config.yaml
arch: "conformer"
model: "self-supervised audio encoder (BEST-RQ)"
dataset: "read English sentences (LibriTTS-R)"
train_examples: 15625
n_mels: 80
hop_length: 160
input: "mfcc"
win_length: 400
codebook_size: 1024
mask_prob: 0.05
norm: "rmsnorm"
hidden_act: "gelu"
mlp_ratio: 3
head_dim: 32
fused_qkv: false
qk_norm: false
inner_norm: false
subsampling: 4
layers: 14
width: 256
positions: "relative_bias"
kernel_size: 9
init: "torch_default"
residual_init: "zero_last"
optimizer: "muon"
muon_scale: "match_rms_adamw"
learning_rate: 0.0052
momentum: 0.95
nesterov: true
orthogonalizer: "newton_schulz_5"
adamw_lr_other_params: 0.0023
max_grad_norm: 3.0
adaptive_grad_clip: 0.02
max_steps: 7900
batch_size: 48
epochs: 24.3
lr_schedule: "cosine"
final_lr_fraction: 0.1
warmup_steps: 390
weight_decay: 0.03
adamw_weight_decay_other_params: 0.05
Rows from block 5 of a small self-supervised audio encoder (BEST-RQ), named by matrix and row number. Rows with one number belong to one neuron. Each number is 128 + 32 x the weight over its row's rms, rounded and kept within 0 to 255. All counts start at 0. Numbers have three digits each. After the name is the row's rms in percent of the matrix's.
After each neuron's rows are labels from the 100 clips, of 14976, where the neuron reaches its highest value: "responds to" is what is common among them. Only what is clearly more common there than usual is listed. The data: read English sentences (LibriTTS-R). In brackets: how many of the 100.
# fc1: first MLP up (model.blocks.5.ff1.fc1.weight, 768x256), inputs 192-255
# fc2: first MLP down (model.blocks.5.ff1.fc2.weight, 256x768, transposed), outputs 192-255

fc1.324 091:126120147123060136143125097105077074165062104104062129089182073098149124145187118157097159096124163203133080107129102122167139147175121075102130190122066093093124151090080159179186087211126156
fc2.324 099:074134131059131159152132146144185101131171111080124181139141105148142156075139155108084102120103090129147170160096097158143130094103171135125198089071124123121155120118093102149108121129097148
responds to: voice: male (84)

fc1.234 091:090156102138104147168106163149048172072150103096117116150152145150110169142196157115162126104095138125097146096138082092115148132103172101123124170148160129096109163121130172123043110183168098
fc2.234 092:135051149089157119127135129137168116139078109143079051170063116136170125112126125083142134109093132163134102179111154148108146105140178134076135115081089085082191163145177133162130153181112107
responds to: voice: female (79)

fc1.423 173:119111148144171104147096165136128141117139112160092101083140195097139183164081122169088109094124111154158088140172095117176128134165099143127084118106065065127159195170153112159192141128136092
fc2.423 181:153130153146117165151146157169187144103095072155151112119143161097123199129065156134095124113117135157152074078121113172141144102163130102109099115145098108130106151174106149167172111121124138
responds to: voice: female (94)

fc1.124 083:168151087156126099163172115124066190109130176107106182125162169148117076131118135090201123086165100104143108178157088090151132122100114174108106099112156109086110164146116129092138132072113148
fc2.124 076:152075058088150163120105095146075202101135104130194116103113091148100210144143175107166193089145120138131161102138159159075144135124159082121139143115095118120147095086134096145085149109107086
responds to: voice: male (84)

fc1.605 087:110100179123098060144195143159154092079098129133146127124105184121168132092127130145152152120168054115107101085074115088074108139142178155146119142133150095170136112130187106098115132137191134
fc2.605 080:132048095142132126139091105198064126151087129104113081063111040107105163174107139129107100163127168067126131134144111155103075080060097096095149168100117165094138144113172106099109139164133087
responds to: voice: female (91)

fc1.359 086:036122120109142164080087189152146110084070151152108148084113160208150150132148074144134088136204190134110067149176132160151113125145190087125137127142127099125098159147156181212138160099109189
fc2.359 091:142129165058069140055118117081084111100110104117088092138146123122150143069112118136184130157110137087160124103113099156099108094143149125123110095169118152172156085154144140108121174187107137
responds to: voice: male (86)

fc1.395 085:135135097074082162116088092143151134083111133171079150143139114131066120138132155147158106109136175094113060088131107182123075097151148123094141116157119174164201175091130176099107185179140068
fc2.395 074:125073156084110115056088106134114064147166145088147075087089107132161152182117118176126079156097160086154136134141112114107138059155141108137091096128220165124127079155103089128131098134064115
responds to: voice: female (92)

fc1.69 051:194111146110104162089096139097140117077115123125152158109148127155164111158096127170124123073162090110112226102100155126155097067144147136065159147124153205181102175118096166115116094077166167
fc2.69 051:115174114112128156064175113146160155153150050110111157144072044069143065156120072083088162110106119170082157119204141141110171161117132145138083121154166161079135146137143125142084057114111166
responds to: voice: female (99)

fc1.177 109:106095093106121119130095082078118119133128130118139150192130127186124175164164104128162084058126141123160144146131138138164124134157127139120076155079104151113106151121117127143132178181062106
fc2.177 095:116153175125124099105086090126137092132133161108162119102168153184098135161142122078117108153150157122115156116102186135057117132120088143151082143147084191131134152157118062109154131102136112
responds to: voice: female (91)

fc1.589 123:184167158131146120166125117142132156101155083058144137207085118120110174152172178171162141064143102120093066077097139130106171146123083133094129145138148133124131151110161096108104107066159121
fc2.589 120:124092134103161100174161157114078101108138122091138111151136135165099184204158120113139134071115114129106131112118172109096144159154119100113151125090091100081119181154148186114119125126126084
responds to: voice: female (84)

fc1.125 078:145080169092121084146156120143147097129133085117120152136121131124116113145149126144152136099103059162096090099039154090083140064132174128097104119168114154163118145131124095166127145126101131
fc2.125 073:139165121075053152128117101182170143101088111104115137117134111099165142163098146034135149097112179156156149106161140127142082094190102129104149137106080103130094094176121182164121133187068155
responds to: voice: male (92)

fc1.418 061:104160181157140108106139186121090132089116077116134121153077136116195155110112115122129128114123128113118145107130112126104151179150164109162097149147095076118067121109102107174146185135119175
fc2.418 060:135084145124143184149100143084157140102104118166130136126107127126064135050107160091103125113198133135154098150083163127184151175086153165170162085125143174083092130079117139112127146119158093
responds to: voice: male (95)

fc1.176 093:096134175139162175141130122120083178122086115129113158118137117160125162093139119140105152136128134132088164170152119116126031097155111106155127136194180181134080188083116136113122158122145077
fc2.176 082:128159090100162112089110125201145163141164125174125150144121078083119136123128141126119128163144080147181128137088122111169095110130129134114119152157066168163127119169118101150129119126166107
responds to: voice: male (100)

fc1.660 090:137102085150147081150136125121119105095166166135151103167144161165136124152166159146026126126095130166157089141140070137171163127108137169153149152085131082139111109132145106134116131147109138
fc2.660 097:087139122167146161192122157076082098207067164158074155065117103123147121118046075084105071116133139066083126136053098137114139157153161119150131102104048125152131154142085132134109188117138130
responds to: voice: male (83)

fc1.507 103:105104116109164151133175113130085086070131102114126114108151151132147134125171141084136135131128150181153123146184085173125105111177109067136170105129143149114139122078093173084144148148141167
fc2.507 096:155104147119099167071098143157111167118186183136198099105181104123128078109172186118072115135143138157088196110127077134116103079100128181097125153126196142136099144113160153065127128172131144
responds to: voice: female (99)

fc1.249 094:108120123163081107116133126130096138133119136086178136064091130117126134118165159155137135092160196115155153096070150158112110147105127130174143158119122102121119132102095121127163160176189116
fc2.249 088:169088148098159218117178106087101120148138094120177058147132127090111085157088148119156138104127114166084066102135107117131168165134120193112161097166123098145087190110153202123083116104122159
responds to: voice: female (99)

fc1.116 068:150175098162160095140124150212144089142133087159135103078122203148159140113162199157113168148162135142162143167084130081093099106153109106135181169114127077153087123116107067122131188121152173
fc2.116 065:103105164131098093129124102083144094082110041053096080102102118077162050135155098165171151134128125121106125118162140148150172126122116164098070074145114150154165108111129130135167160148113158
responds to: voice: female (98)

fc1.88 086:171075144035094140153124195079147164146154123087099206115181111201121193123142110113129087155142113117122128106146124130216099107180146073132104120131092130146187094166108113138138145057104130
fc2.88 082:128146143135176176124093125123144149132102178163157084108142100180070145146149179121134120113121102168099123122166093074080135156106150117149052162089124142157105101139142135130134083100153143
responds to: voice: female (82)

fc1.352 062:158126120132137163117157178139135159136175166090133133120062132118168135131210120120162150116131090192060113063122139121135098116101132106153141126158075187038128150155113157143098133174115130
fc2.352 059:121138138108112145161064120087136121161149117163176100149161127177141110097123129150081116100151197132183158144110162146150165128153066117091150127138167081164145119171133118031094102105157104
responds to: voice: female (80)

fc1.662 101:113084153161174159113155072158107133091110172082124111070182169129130168165121140121137105152148145173109067102132145137148168117115088154128135113127074051080176160123153132105139106129135035
fc2.662 102:109152127119088142173126174117150147141127097139149141087108213079157138106055077117137080100140149161176083133138136105162101121120135109152133092165066115040086152143169166158163142130161118
responds to: voice: female (92)

fc1.90 064:127149139151112126114140108115111103050163086108072128120089084141188082156084198121156086114209135164112119082155013167141102214155131112117186111117097114173119213112147182160191102184136145
fc2.90 060:160145200072051185153099166147122155122116137108080102127149118084124162087149132174072121092142151146148107175121122140126197119103175121151160160159100115123157135092125140127146210181165204
responds to: voice: male (84)

fc1.698 103:116134141136109087136149100165083166052081139165143117073133089102120191102059126123121143161119139171135150159127071102128102119175096124150146093135075116180118134169146119197177201158115122
fc2.698 095:158123106123129164117071163141091094088063068197081122090128145062093163082061130126135132083102182114159119146090144113111118126133113106080085090126029118118113167118149098144149118166092112
responds to: voice: male (97)

fc1.140 101:126107165139197158145142159129164139117144070077108124113117146075141103156125073168101181092152132121103124176150146123191111133064077123138141157112131150157107131132105114152155141157073125
fc2.140 098:151084178117094164140188125162129150159101095117144150084153155143146141102181129147170058120132135118160126154159134073114063143159118130117170137109097123145047100087097162094104177141177099
responds to: voice: male (86)

fc1.290 095:123029164135148152162115116143179125079146092144131152184155130092149139103089122108117149139150068115135064076134080154144148091129118116130120087181119133140159203132131154084172141153144134
fc2.290 089:144188162054101144130122119137183063066129168135121131078151100095145176111153131138096139078093081133188147156113068097167093145169141158104129132074120140092112208150088188131125080164118146
responds to: voice: male (89)

fc1.480 104:116062120122130079163150096112159075167122127167057174144173104146152137172153119152122165197175155095089124143135132121145086164171118127172078102144131152148120078150158122144148205156168116
fc2.480 097:117141124139131190110112118114125138070109132104081153129149169108142099133068185148174081161112118102107149105116110094137141112160150137144056144114081148084112105107090116135190200150131085
responds to: voice: male (100)

fc1.316 122:128099116068100165139115138102162127149108188119183106179189142057169176128158145050118157135220213122151120074139097147157086110161102110156149132102175154096185135089133151113146139129130159
fc2.316 121:151153116064111127060113065114119133140136136084173127102188185142135089141171154068151157092092103130113095110108095203116126078118102155191155127110130164153108154108161085130188144159098146
responds to: voice: female (94)