Weights of a small self-supervised audio encoder (BEST-RQ): muon at rate 0.0052.
Rows from block 5 of a small self-supervised audio encoder (BEST-RQ), named by matrix and row number. Rows with one number belong to one neuron. Each number is 128 + 24 x the weight over its row's rms, rounded and kept within 0 to 255. All counts start at 0. Numbers have three digits each.
After each neuron's rows are labels from the 100 clips, of 14976, where the neuron reaches its highest value: "top examples" is what is common among them; "loudest band" is the band of the loudest frequency at the time of the peak. Only what is clearly more common there than usual is listed. The data: read English sentences (LibriTTS-R). In brackets: how many of the 100.
# fc1: first MLP up (model.blocks.5.ff1.fc1.weight, 768x256), inputs 192-255
# fc2: first MLP down (model.blocks.5.ff1.fc2.weight, 256x768, transposed), outputs 192-255

fc1.723:116094087089138159096115143113110114106159147121088150113146103125130165129164118129126123109152168125129124120124060143152137176150113167154162131146137173082150151089143129089138131134139140
fc2.723:141128116102146142119116078126143111121143144121150097103137115191147108168133142096133136125124118108136132157090119137138162139115107145145141088146123142121150139116091138141133137087105179
top examples: voice: female (99)
loudest band: 250 to 500 Hz (52); 500 to 1000 Hz (34)

fc1.625:102139146116138124132158088138091153072144125101083191120110143159133138136144175133147122106162126167169099118105077150128129134136116105149153114138124125167113122091134145153146121146110113
fc2.625:112113181132116129124122134130130189085149131124122145153156136124150147131142127136120156098110104147151110170081124156127111130141145154128185125160112124153111121124109151116138141135130144
top examples: voice: female (99)
loudest band: 500 to 1000 Hz (47)

fc1.674:114112126126094116147121162126150123101128091117120120132130095078122186116103137148123125106096118158129142168153135131138105123112152163153140119174105112133105164159101184147177158141137118
fc2.674:187110150148124173130078155147123135134090137125141152118133119102148141133094116072091122111087138159135090132153113108147177135117147180174162101170080138107086143091179128160140137162155097
top examples: voice: male (88)
loudest band: 250 to 500 Hz (44)

fc1.489:149146123169122101125160121136112147092116149124108184121130118126142152127128154122158140113149114139114162143130104058112113129143096090144103120152076126169128172148108124157082163133171107
fc2.489:133110133122109152128190117137126128128122122114132156124096139100104134181182115159170096118120147133151113143131115096144097157126138099133146088154093144125095137166130152139139144152134124
top examples: voice: male (84)
loudest band: 250 to 500 Hz (33)

fc1.230:156109156118152123090112170135148122108150132126118121083124128136123152156142173107132094108136093124162070108139158082087113148111176101108132108168096116164135149142094115178143148143134156
fc2.230:159151128106110141128087125119126131145103149115109091067111132136073103097146118138149105122147157129112109150121091145138104113142112099141139100141134094108112142108121174183156167103136121
top examples: voice: male (88)
loudest band: 250 to 500 Hz (31); 500 to 1000 Hz (25)

fc1.335:144131104132088139135157113148115134133144146155146135132122167169080121091180091104107095124122115140138133107087152115110114123137122203134142122106123158084126145103137152115102144150121106
fc2.335:142157116123148097155143073111148139112121149124139158130123167145090101140083116120102166146088131145127110132120116130121121119120147152120129105111164160119118138147129128100135139099122111
top examples: voice: female (94)
loudest band: 500 to 1000 Hz (27)

fc1.451:110134111116119121155161124130043145069119115130108082125124142138132150123168149142171154099135176127090105141141104146102105146156106123124138151096122124114121133099129142105127104164148119
fc2.451:164131110129142179145092111139142143110148137091192068123139128134159130105110107125107146108127140150148154122112109135113125107125123126127105144100180118127158158077155146113110157176124101
top examples: voice: female (100)
loudest band: 500 to 1000 Hz (40)

fc1.238:162146136152127106092106131144133120142119099139090137134195155156128121108136136130115133138113132105114099117158102157132117153144133140131121079096101109120094115090130160117130122115126107
fc2.238:123131145175144130102107120094131154135154096111127131122178119149110125159148164101163161114143113123128134170086098148143101169121141132142107121105154142136133079146145116101123142134157124
top examples: voice: female (87)
loudest band: 250 to 500 Hz (54); 500 to 1000 Hz (26)

fc1.7:167098126068160153136120136104158128096176129157128152169113144152110129142154099136139126115150122136138121096113128153156140133180103124180109133099121122111137103118108141121115144128140086
fc2.7:115175093148138138159094151113149147147152143127138100125113141112132106154138092118127103126120150123134103125112121149120090114124128149112109115114092099130164121136117176126115118119146178
top examples: voice: female (92)
loudest band: 250 to 500 Hz (58)

fc1.221:157168133121147121156142114094095103109131104117138097147125145150131177119145151157118133135103156143122123111091126131120107155128097111118153148093116089097134105107113072095108093169081152
fc2.221:097083111098138166066072098133139141151124131106131153123144100143137113139157106133133124169139133173130132130145148133100108112096098178099121127135161131150119142106163153140110126089162114
top examples: voice: female (89)
loudest band: 500 to 1000 Hz (36); 250 to 500 Hz (32)

fc1.541:128123179129134127162130117118107152093106079095103106146141135127128183137108083122142116123151128155131106158123101127147102149123128114140112153155084084139117167137136173160167168110133106
fc2.541:169123123074102135131118132163152137143102135108144132139119103115097178120100121137109098073111136133140071133133108121127136144170195134121163120122125169104126183097132129109117092132163137
top examples: voice: male (95)
loudest band: 250 to 500 Hz (53)

fc1.741:132097113115145111106154122062158125145132129122109112147173167137167169121140142129131104116112121128120149105121104152099187143134112123121082131131105164092159087127112142116134122130139132
fc2.741:133160139146102132139139111128141100112152076117107098102149123155100128165147073090142121130124117149121144125157149142153117155156093159103155117078116121154118099136126164108152139102147127
top examples: voice: female (87)
loudest band: 250 to 500 Hz (78)

fc1.730:127123164169139120140117121140111135092117133116101154099123131100167159138113128113123138089153116166096111115113093087105109094126115144138165147150108140129133200121154142151161148145141130
fc2.730:106096115100083171115143112157093137170133143125129147080111107106170155118133153129146117154127146078164094163114132134138106123097121159141121090175089131113089122106112146140127137166161082
top examples: voice: male (98)
loudest band: 250 to 500 Hz (39)

fc1.390:127145099133097109095092154136118135116159151073125155116137152088130150105142132109097108126136150110138160161117133092087077145163112144173136086144137122128134136124115142134140117128154125
fc2.390:162127098121148086135135116134121163147127112153063138134094106123151083151142123105118172106159084108161175157138100126140144093158137126164153186132116132144131133094158156125122164127098120
top examples: voice: female (100)
loudest band: 250 to 500 Hz (48); 1000 to 2000 Hz (25)

fc1.37:130095138150119155162150097134160152122156080111094195155102133113134150134069162123118116123124105164119059126115142128105134143136126147148098125144135076151126154130138140121135110161127094
fc2.37:160160140121103116092126114125124133088115091179128107096133106125133135134103126143129094115097113132169133164137136128152166109155163114093159078111133165114110105133147167160117148115151104
top examples: voice: male (96)
loudest band: 250 to 500 Hz (58)

fc1.556:119124162146148105141175099181116140092113114148125177163112114120128151123144161125132145076149129111111111120135072123117103094136146086125148128126136134138101145136177147129144147126122149
fc2.556:121155105138091161142142109104135148098151126124112095130120122131131107140146116137127138116104125149092123142082109091110153101123135089109139118160152145143127168093124158122148115115143111
top examples: voice: male (95)
loudest band: 500 to 1000 Hz (33)

fc1.429:126182141154131133148164147175133128095128085125103129112147139089119159116109114142151114142157157162125131146133097114116104138170139084136121177109080117172105182143092139155107135126132172
fc2.429:144119138136122117174147147124149125122136119123132149145132130091128104105137123102150133112141114145103126134124114139089154145122154122143141099162115176109095132107149134105162136124166109
top examples: voice: male (96)
loudest band: 250 to 500 Hz (37)

fc1.637:153113146064124129141109134091129098128151102099053139135134129140137177118178106087135114124156113165145123127102110179147149113123068131118161112163109140107158147113093162143121112131143153
fc2.637:115106167107184129138124124101152115128154130074146171147126153150159103137136164129142137133148086166128143171107136135173121154127171155130128124158140163158125100128091176096125145103124149
top examples: voice: female (99)
loudest band: 250 to 500 Hz (53); 1000 to 2000 Hz (27)

fc1.278:087135157138099147146103164089141141144126126144144169108154067119166096104142138162140101133137136161122111127126109131128133174138150132142131148132111100108134133109141119132133160170108158
fc2.278:146117135103135110113101145112113106121142119130148155133086151115150169159111086131141174100089123103111113112135147147167105099121097119131152097135155120095148110127105129110155103074074100
top examples: voice: female (92)
loudest band: 500 to 1000 Hz (40)

fc1.192:119095130129095152132058108089114121128118148120112145121131122113184096081130122166142164126182124129101168082071141129142117140154099122120139128122146141111118124136110166161098136122113138
fc2.192:115107141131113148111184161088131131160147093094127119113111133101160075137101089144139108148120109153151136143132142134153143098167132125134128106176145131127100152127086111153083144168157172
top examples: voice: female (96)
loudest band: 500 to 1000 Hz (48)

fc1.71:142079114120132062122112126114127112129150123103074153119099130141144181113151171097123148125103133160150126145086082130107150183104115127127169083131117154173147136104124185114129113089126109
fc2.71:124098151128117118111107152161105143125157127120109130192133108216126090141174141113136119141134122148162134139138097176178113142132138144116167105133119109107137117130084193093114150161178160
top examples: voice: female (99)
loudest band: 250 to 500 Hz (59)

fc1.691:138121143143146107118133134148108126092091084092051145083138111130139159102149166118129141142125116172150104131121085130121130146137086126141182113129089134144156141111147154182167114143113133
fc2.691:132141144083093129179124143113129097134148127114104124110103167134136134112105166127084118099123115165162087174096103139137189166175165138112166126154130183146102086139107170111123112140150114
top examples: voice: male (87)
loudest band: 250 to 500 Hz (67)

fc1.54:114154114140127113112128110075121117112086124099139155134089124139134165145177113130188142100146104140109131118098113110164102104130105179105109179147130128097109131141085139102118124115114085
fc2.54:144113136127140101103121123130137135142148139145134153113188161121158105130095099103103119143085070141083167141076123120121139134110131115165116097101159155138134124103138096122114176084152148
top examples: voice: female (99)
loudest band: 250 to 500 Hz (83)

fc1.68:119135111097103127109135096107099135144098162108135126129094177103136141150105187130115106101121124167144116145101100135146087126147132140147164122115144109142166121103151162148124113118135141
fc2.68:098123111122144141110126141116124108143154100126078091146186095166131083131148127109108152136155112106173150117154144160163160121118128110132129091125085146130122118117106145130100094068097146
top examples: voice: female (100)
loudest band: 250 to 500 Hz (69)

fc1.259:121098119125112065108155107096095073096076152082095146131122091115166139110176124158169123136148134128119139125116108123127163123090112154138122115124159136103173181179128100084162137163149146
fc2.259:117091092118104185149134132144146167123112129130170081104130135086128108142131171123101144144177096104130157124129143132113145148129089115086155142107126132141119133150101114146118141140100147
top examples: voice: female (89)
loudest band: 250 to 500 Hz (33)

fc1.298:120131098122155134112105125138111117148121140144182064074134162121115141139131107094052150113066141133135138141139125098138098101122158127158132163128125159104130120113097131087116139173153144
fc2.298:121120136140099112091135089113109127131161108127123100110112165152128099101154146131094107133168111130129078139120115152107163134136123119109176143114157186107129152184123162112092125114119163
top examples: voice: female (99)
loudest band: 500 to 1000 Hz (49)

fc1.510:172103168105189106085134105130123111084091125118152118132135113112145155175136115162163117137129147119130133094118128109149140115138128130127154137119086114130146110130155091131137111159119141
fc2.510:126153129114148152124136121145103113104156158099126128169136118125166127099142094090147088144103092114119135139137118150115084102148097160110114149157130140149126128116097107161073109086115139
top examples: voice: female (96)
loudest band: 500 to 1000 Hz (34)

fc1.689:137098141088092111139142159114097132139061153106155107100161115129153135144159109095161125104145146166110091079162089113132069141156113132137103159160121154189122175154123136137119109156150169
fc2.689:145084123084145151105147132143124125112103135128102129145150139146141147116108134138136136151117135124121134084133126123164131120111131099130151107155142120121152115087139122148147144109148126
top examples: voice: female (90)
loudest band: 500 to 1000 Hz (31)

fc1.380:151161165143121125142113106114087128111131138117131151127154150136187157140143113130086131087140133129088106125116097130094108146146158156138155131172100094112124093095113162109155170143083140
fc2.380:121127125090111172128066137114125115114113108152098134094139108159150139127149110123092152092117190139150064124128075157146121142129165131132159071091128096132144089156138121150146139141122127
top examples: voice: male (95)
loudest band: 250 to 500 Hz (43)

fc1.396:118113080090183142103103095124097119117141102109136120174149111113128142162127139161117147113146123128136162163108089177135130165144087159117100158135123149119117117136095152101170092146115163
fc2.396:135142110105108105113117102158108163127167132150139103095125157121121092127151113090131112146160139143160155128113134174096120093116102149108122109125123148132101139113134159132144145109133119
top examples: voice: female (100)
loudest band: 250 to 500 Hz (82)

fc1.462:126139123110157147125150117137160143097123074139136084144151137113114123108153116138116106085097127107134097088077076116122103118132126149119145076119098093122174121099141109124140129154121142
fc2.462:137126131151110169103133111163142107133134144119143123134134129150137155111173117058124130121102116063144116156138131092155137108153122169106119120092144105103092133142168105145137140159144092
top examples: voice: female (83)
loudest band: 500 to 1000 Hz (45)

fc1.561:094146190120161118167117134137124134137120140145113103148124160106165137119133110141152125116147136168093096144122112139101145112153105141147160154106124110111133165136136169158137103115168153
fc2.561:116105120131140157099122138163147121114122150136123142125118149126136102126148152112076094139124138174118112129121167133098128120141103136178155133192109128131114138069147129079129135133141129
top examples: voice: male (95)
loudest band: 500 to 1000 Hz (27)

fc1.581:117132076087128084118114149107105118111127123074046132118144156146141135172188166093120172118158168140137152108096120168114112160143107139165161079168140109149109113123122158096106130139122112
fc2.581:136103141113130131121083124143089130156160101120090171146167128178139096183136162124151170150151121121140105166096164094126154107143127134160138107090153145157114087112108104144149144083135131
top examples: voice: female (100)
loudest band: 250 to 500 Hz (65)

fc1.578:121121143091156149142132102136089130118131131100156114168122128129141181140173140126157124092142177136073100114137097174142104125122082130144148111129116136121124158096115157092145108194169115
fc2.578:154099135115098128148090088167122141109141126102173112099131111121166111104152145120110196085098165117137104115142129152143139114111137125130157139103128149120121184130121119101110125147123130
top examples: voice: female (100)
loudest band: 500 to 1000 Hz (38)

fc1.172:130124128108148146131114194122156141147139107101094145108125130101135128125174115117134137078156057109154113125134109120148158136137163079161146141152107114142118156156130184134134128088128168
fc2.172:152107182131130146157125096124155155133112140114117128137121128152142152105113130148119105123159123163140114119158158126154147128103130180087101132093184153105154097116104122114108137143149151
top examples: voice: male (90)
loudest band: 250 to 500 Hz (64)

fc1.364:116121136116147087107128099130126142086142109104065174123101149133117153127121160113129131087154139151181121104085090101141100169145113141144139141143104118115146177118133166139140116119143106
fc2.364:131120150107102139133105125152126150139177119091126150144103116186155143127130162135124152129151055144138116189114141158160169105155146107108135113150154125108144118115122146098133144091150167
top examples: voice: female (79)
loudest band: 250 to 500 Hz (66)

fc1.538:131104121087153094084113119137143099077158148123100134167101144161176175151171178080122108103160146169151160055094116124132126144142113133128107150130139153134127114111140166123132137115114142
fc2.538:129117183124149148150138147106112120161135101093128131133135147160139079147134149120133134168158129118127115147144108155154133112154143141113143115152188129136101105151126157125107152072120181
top examples: voice: female (100)
loudest band: 250 to 500 Hz (65)

fc1.115:126161112130159095065108140103116095132145107109131114129109110163162142146117127142131156139164123143153144147089115110080181136112067174135157145104114140143148120110139142121154151110142129
fc2.115:078089138142141126120128141107126136093124135129113121117136106138169106132112109159095131104152103091117158132132177129154150121158139102136101112143137146114133143146102128138139153137135151
top examples: voice: female (97)
loudest band: 250 to 500 Hz (71)

fc1.357:087136115126136106094162122082115109120115132116096121113125164102119119106147188124144136134121131138133114115161127143114121135137108144140159124154106129112117149114120144178100131122113124
fc2.357:130133153106129154108105140134172114160171145086107123138154122130146081138170088116122111123153148138098143146120113114115115133127154122089130081144096122139126131144145138137142135089153070
top examples: voice: female (87)
loudest band: 500 to 1000 Hz (49)

fc1.127:113080129081152093083092136085108118131112103113091117116159159139131140100165128139124146109133143164113120091145116129133125101148077119186133112129116165111120129110126145127129107143123145
fc2.127:158147140152139140057080128148135141151138136122129107133131121151120091142150159072146168145133102093128096113124091177115153168080114157127154077142172168137125135105105092127118130128095150
top examples: voice: female (92)
loudest band: 500 to 1000 Hz (44)

fc1.667:122110164108094110100119145141138075126149060091065154140123144117162077129136181136106136147175125133112096129127076121147099156096105136108159143129145154133107156128143164132120118163128099
fc2.667:120116129129105114147108115130138166123155135142104117140164098131146115114125085103119142148142108162110123121141111161168143111142159151105167155135135102160153144145102173098122158079134151
top examples: voice: female (82)
loudest band: 500 to 1000 Hz (32)

fc1.647:111127139099112132113125125144140135166111134102067118131101134152078135129096103098127160167101148153123137139120081162111163127129141177099111130131151151110106137091116142103139106094126134
fc2.647:075092093148124136129187133108106142123109138130146120116157121130125125138145135137130134109086151148094135131144140086110127082166125104136123108173154139149126096151143110107122169125142133
top examples: voice: female (88)
loudest band: 250 to 500 Hz (32); 500 to 1000 Hz (25)

fc1.331:125114144132108119110167086132150095126122163082135144160066099116138147112129112146110090128157097105133104136117144120085105126140119082136157124116136134132100166151136180108150173119127126
fc2.331:129115131113140125160124149095123181138140040133095127102129121108124122152126127128143111155112096132172132135096111100143189128147137145119084107133112181132110103134097146134100092129145110
top examples: voice: male (100)
loudest band: 250 to 500 Hz (38)

fc1.185:144115148115142170169098164135104133121094135117165080118139156129138154150146141121123154069133140154102092114121119126099128119135112130166115153097122097139112152135116143094126111162188113
fc2.185:135100137106150142179106107211126144099109142122147075111134120109113151137130136140125136112132146134078110133154121155125150102079120154117175109110106135109143144076143112090134123132136123
top examples: voice: female (94)
loudest band: 500 to 1000 Hz (46)

fc1.659:088091117128157145134151110168087127101133144089112160146074152145104139177113160101188090126156163106096149149180100132118131130117116127125139119079144101113113157124099130138171106122114108
fc2.659:107135094104058119182154128099163118118109142129155137191114122112111149123133138098128123116125089179123128123088105107116114133108114143176117124155123157119100167129136151157161147126134087
top examples: voice: male (96)
loudest band: 250 to 500 Hz (31)

fc1.209:153124111146140108117080146162095128148151115097142110154128103116133158107129105120079170115164110110163142144107108078120155121085128125146175164153118171088114134108097157146145176121093151
fc2.209:094144133145129109128088107074137133124128098081084131098127160113168090119128140156133143133145115169129139134148142138141129127090131167142109082146140128157101149166110153170131144135123119
top examples: voice: female (100)
loudest band: 250 to 500 Hz (64)

fc1.476:169096140131129115118120130155109115086156129092106164144106135111128146126145169125146109083079125167170047132144155172150148149126107129133157114139069140124157119130107156143128128107135088
fc2.476:114133168107129157127103150159178136083115147136134129202135098140124169122153141145101100143152130146122130154101109127145168118136127082122163118110120140159134130126152122106137152130154157
top examples: voice: male (98)
loudest band: 250 to 500 Hz (71)

fc1.478:134122102151134106107133104106137101100110122122094144137121157134151147154096159156102081121120100145125141128114132097112146163173131133161168141071148089145106130126127148156148111139159112
fc2.478:141103144126128146147128110149125134130113129107134174121168125148145089098122086142139117160134129133131102142054101111153148117108140093154137147141152128109110160163085169083122142110140129
top examples: voice: female (92)
loudest band: 500 to 1000 Hz (41)

fc1.734:150153114137112113131145151157127142113126117122116151156120138119141143146136152134143096135136100119114158119124109132142108144161075144131132123154130158136125165139156165187141128113115101
fc2.734:118146156145090141137121184142160131125116115133135138158078114097077127165134154109121127139131121137115075113157095122114169111089122122137122105112136128120108150162083120117142161121113100
top examples: voice: male (94)
loudest band: 250 to 500 Hz (32)

fc1.317:117095115099152155131104113143106126109174149160104111130119132178138142134174084141145110120163111137155132136128112089123154091092112134139117149112109105141175124123137090155144129129131121
fc2.317:112148098115152134130155098117142106159130103108138120166133160160111133157157125052095150139119153114140074123130133138135083169162137150150133123127149126128096135126055163101125147129145156
top examples: voice: female (100)
loudest band: 250 to 500 Hz (82)

fc1.633:114113132131140148123127129141131105145099154096152118138173147090149132143136146114125147112133151141105089107140076147093088129144107092179145105104114112103137156094104151114134140155151169
fc2.633:117126146111100123093112117141106108117116137100163141120137104085113132112145149136146098134110135114082162163159110148114135060120080142117125101140143153158163165088146126081102161159115139
top examples: voice: female (100)
loudest band: 500 to 1000 Hz (29)

fc1.628:149119093128118132165129129114147150117144168098135135113153100155143089145159123090102119145161140110126135100119157130126160116141153116059107131207143083139122132130128157118152146114109140
fc2.628:067074126112084110089126097143092110116168055141133128097130114098167133136127126114149160118090127123139151119133103140114136100145110095148133094128117159137139130124130118096108075111110102
top examples: voice: female (88)
loudest band: 250 to 500 Hz (48); 500 to 1000 Hz (25)

fc1.223:117118085134147118143143140138108110116108092109142144133114121108125143155101143111104138072145115129190078143149103120141114160150087131133129115137133164187127113131148136152128108119098119
fc2.223:159071130130073143119137129158133135084119150137108128148148134104112110097079100114134159134092130165113100143114146093143121092134151156127108097123118097106108153129117120092129147126165122
top examples: voice: male (97)
loudest band: 250 to 500 Hz (43); 500 to 1000 Hz (30)

fc1.502:110167168101144105099133109137083159098121130094139110103169146121142090147171147122153106122143098146146136134144067140158130102119105141142137150106127116136185132135109139102175137088143137
fc2.502:153140171123102127116165165131109119113088133133187134136121139096117142143117122114098124137099170163137125160120115110118138137109132125101090110136144143110122104127127152165130105117112129
top examples: voice: male (95)
loudest band: 500 to 1000 Hz (39)

fc1.189:113133135100139116087085156098099100111153159086107085101131129106163123104120162122125139107136126160143143092126103143129092123171093103166166088145148095125156136085128144115139151128135157
fc2.189:117145151092120144100104103156108099091151146121094106113148152088137115150173104086136148142137098087106118145128081166128123117144130155158122080122135107141130131124109108126094154100111142
top examples: voice: female (94)
loudest band: 500 to 1000 Hz (53)

fc1.676:133078141128102111105147157114120149160147167133074152090119122132169140113147147182142160139156099146180139139118098107113120149153105106145117133116131154159093158083106119131128125097129160
fc2.676:130124141098170128145123125120162081151185118144123176137119114151094124140150160087137127108145112119109130125132105134143167165177157156145107151148116157124122090130073146128145118137118086
top examples: voice: female (90)
loudest band: 250 to 500 Hz (84)

fc1.277:123116125109176103128079094092108119099141111105119183139118102135144181151138147103130116094129140179169136096072120115111127152089107138115176101139104150119131140143136086129109119110143140
fc2.277:120134122151139128147131113131114121136147104090111117123099189185168108121106129058082144113148101118118077132088103154136148161156123112132143111097107137092112138141123140120076152120163127
top examples: voice: female (97)
loudest band: 250 to 500 Hz (82)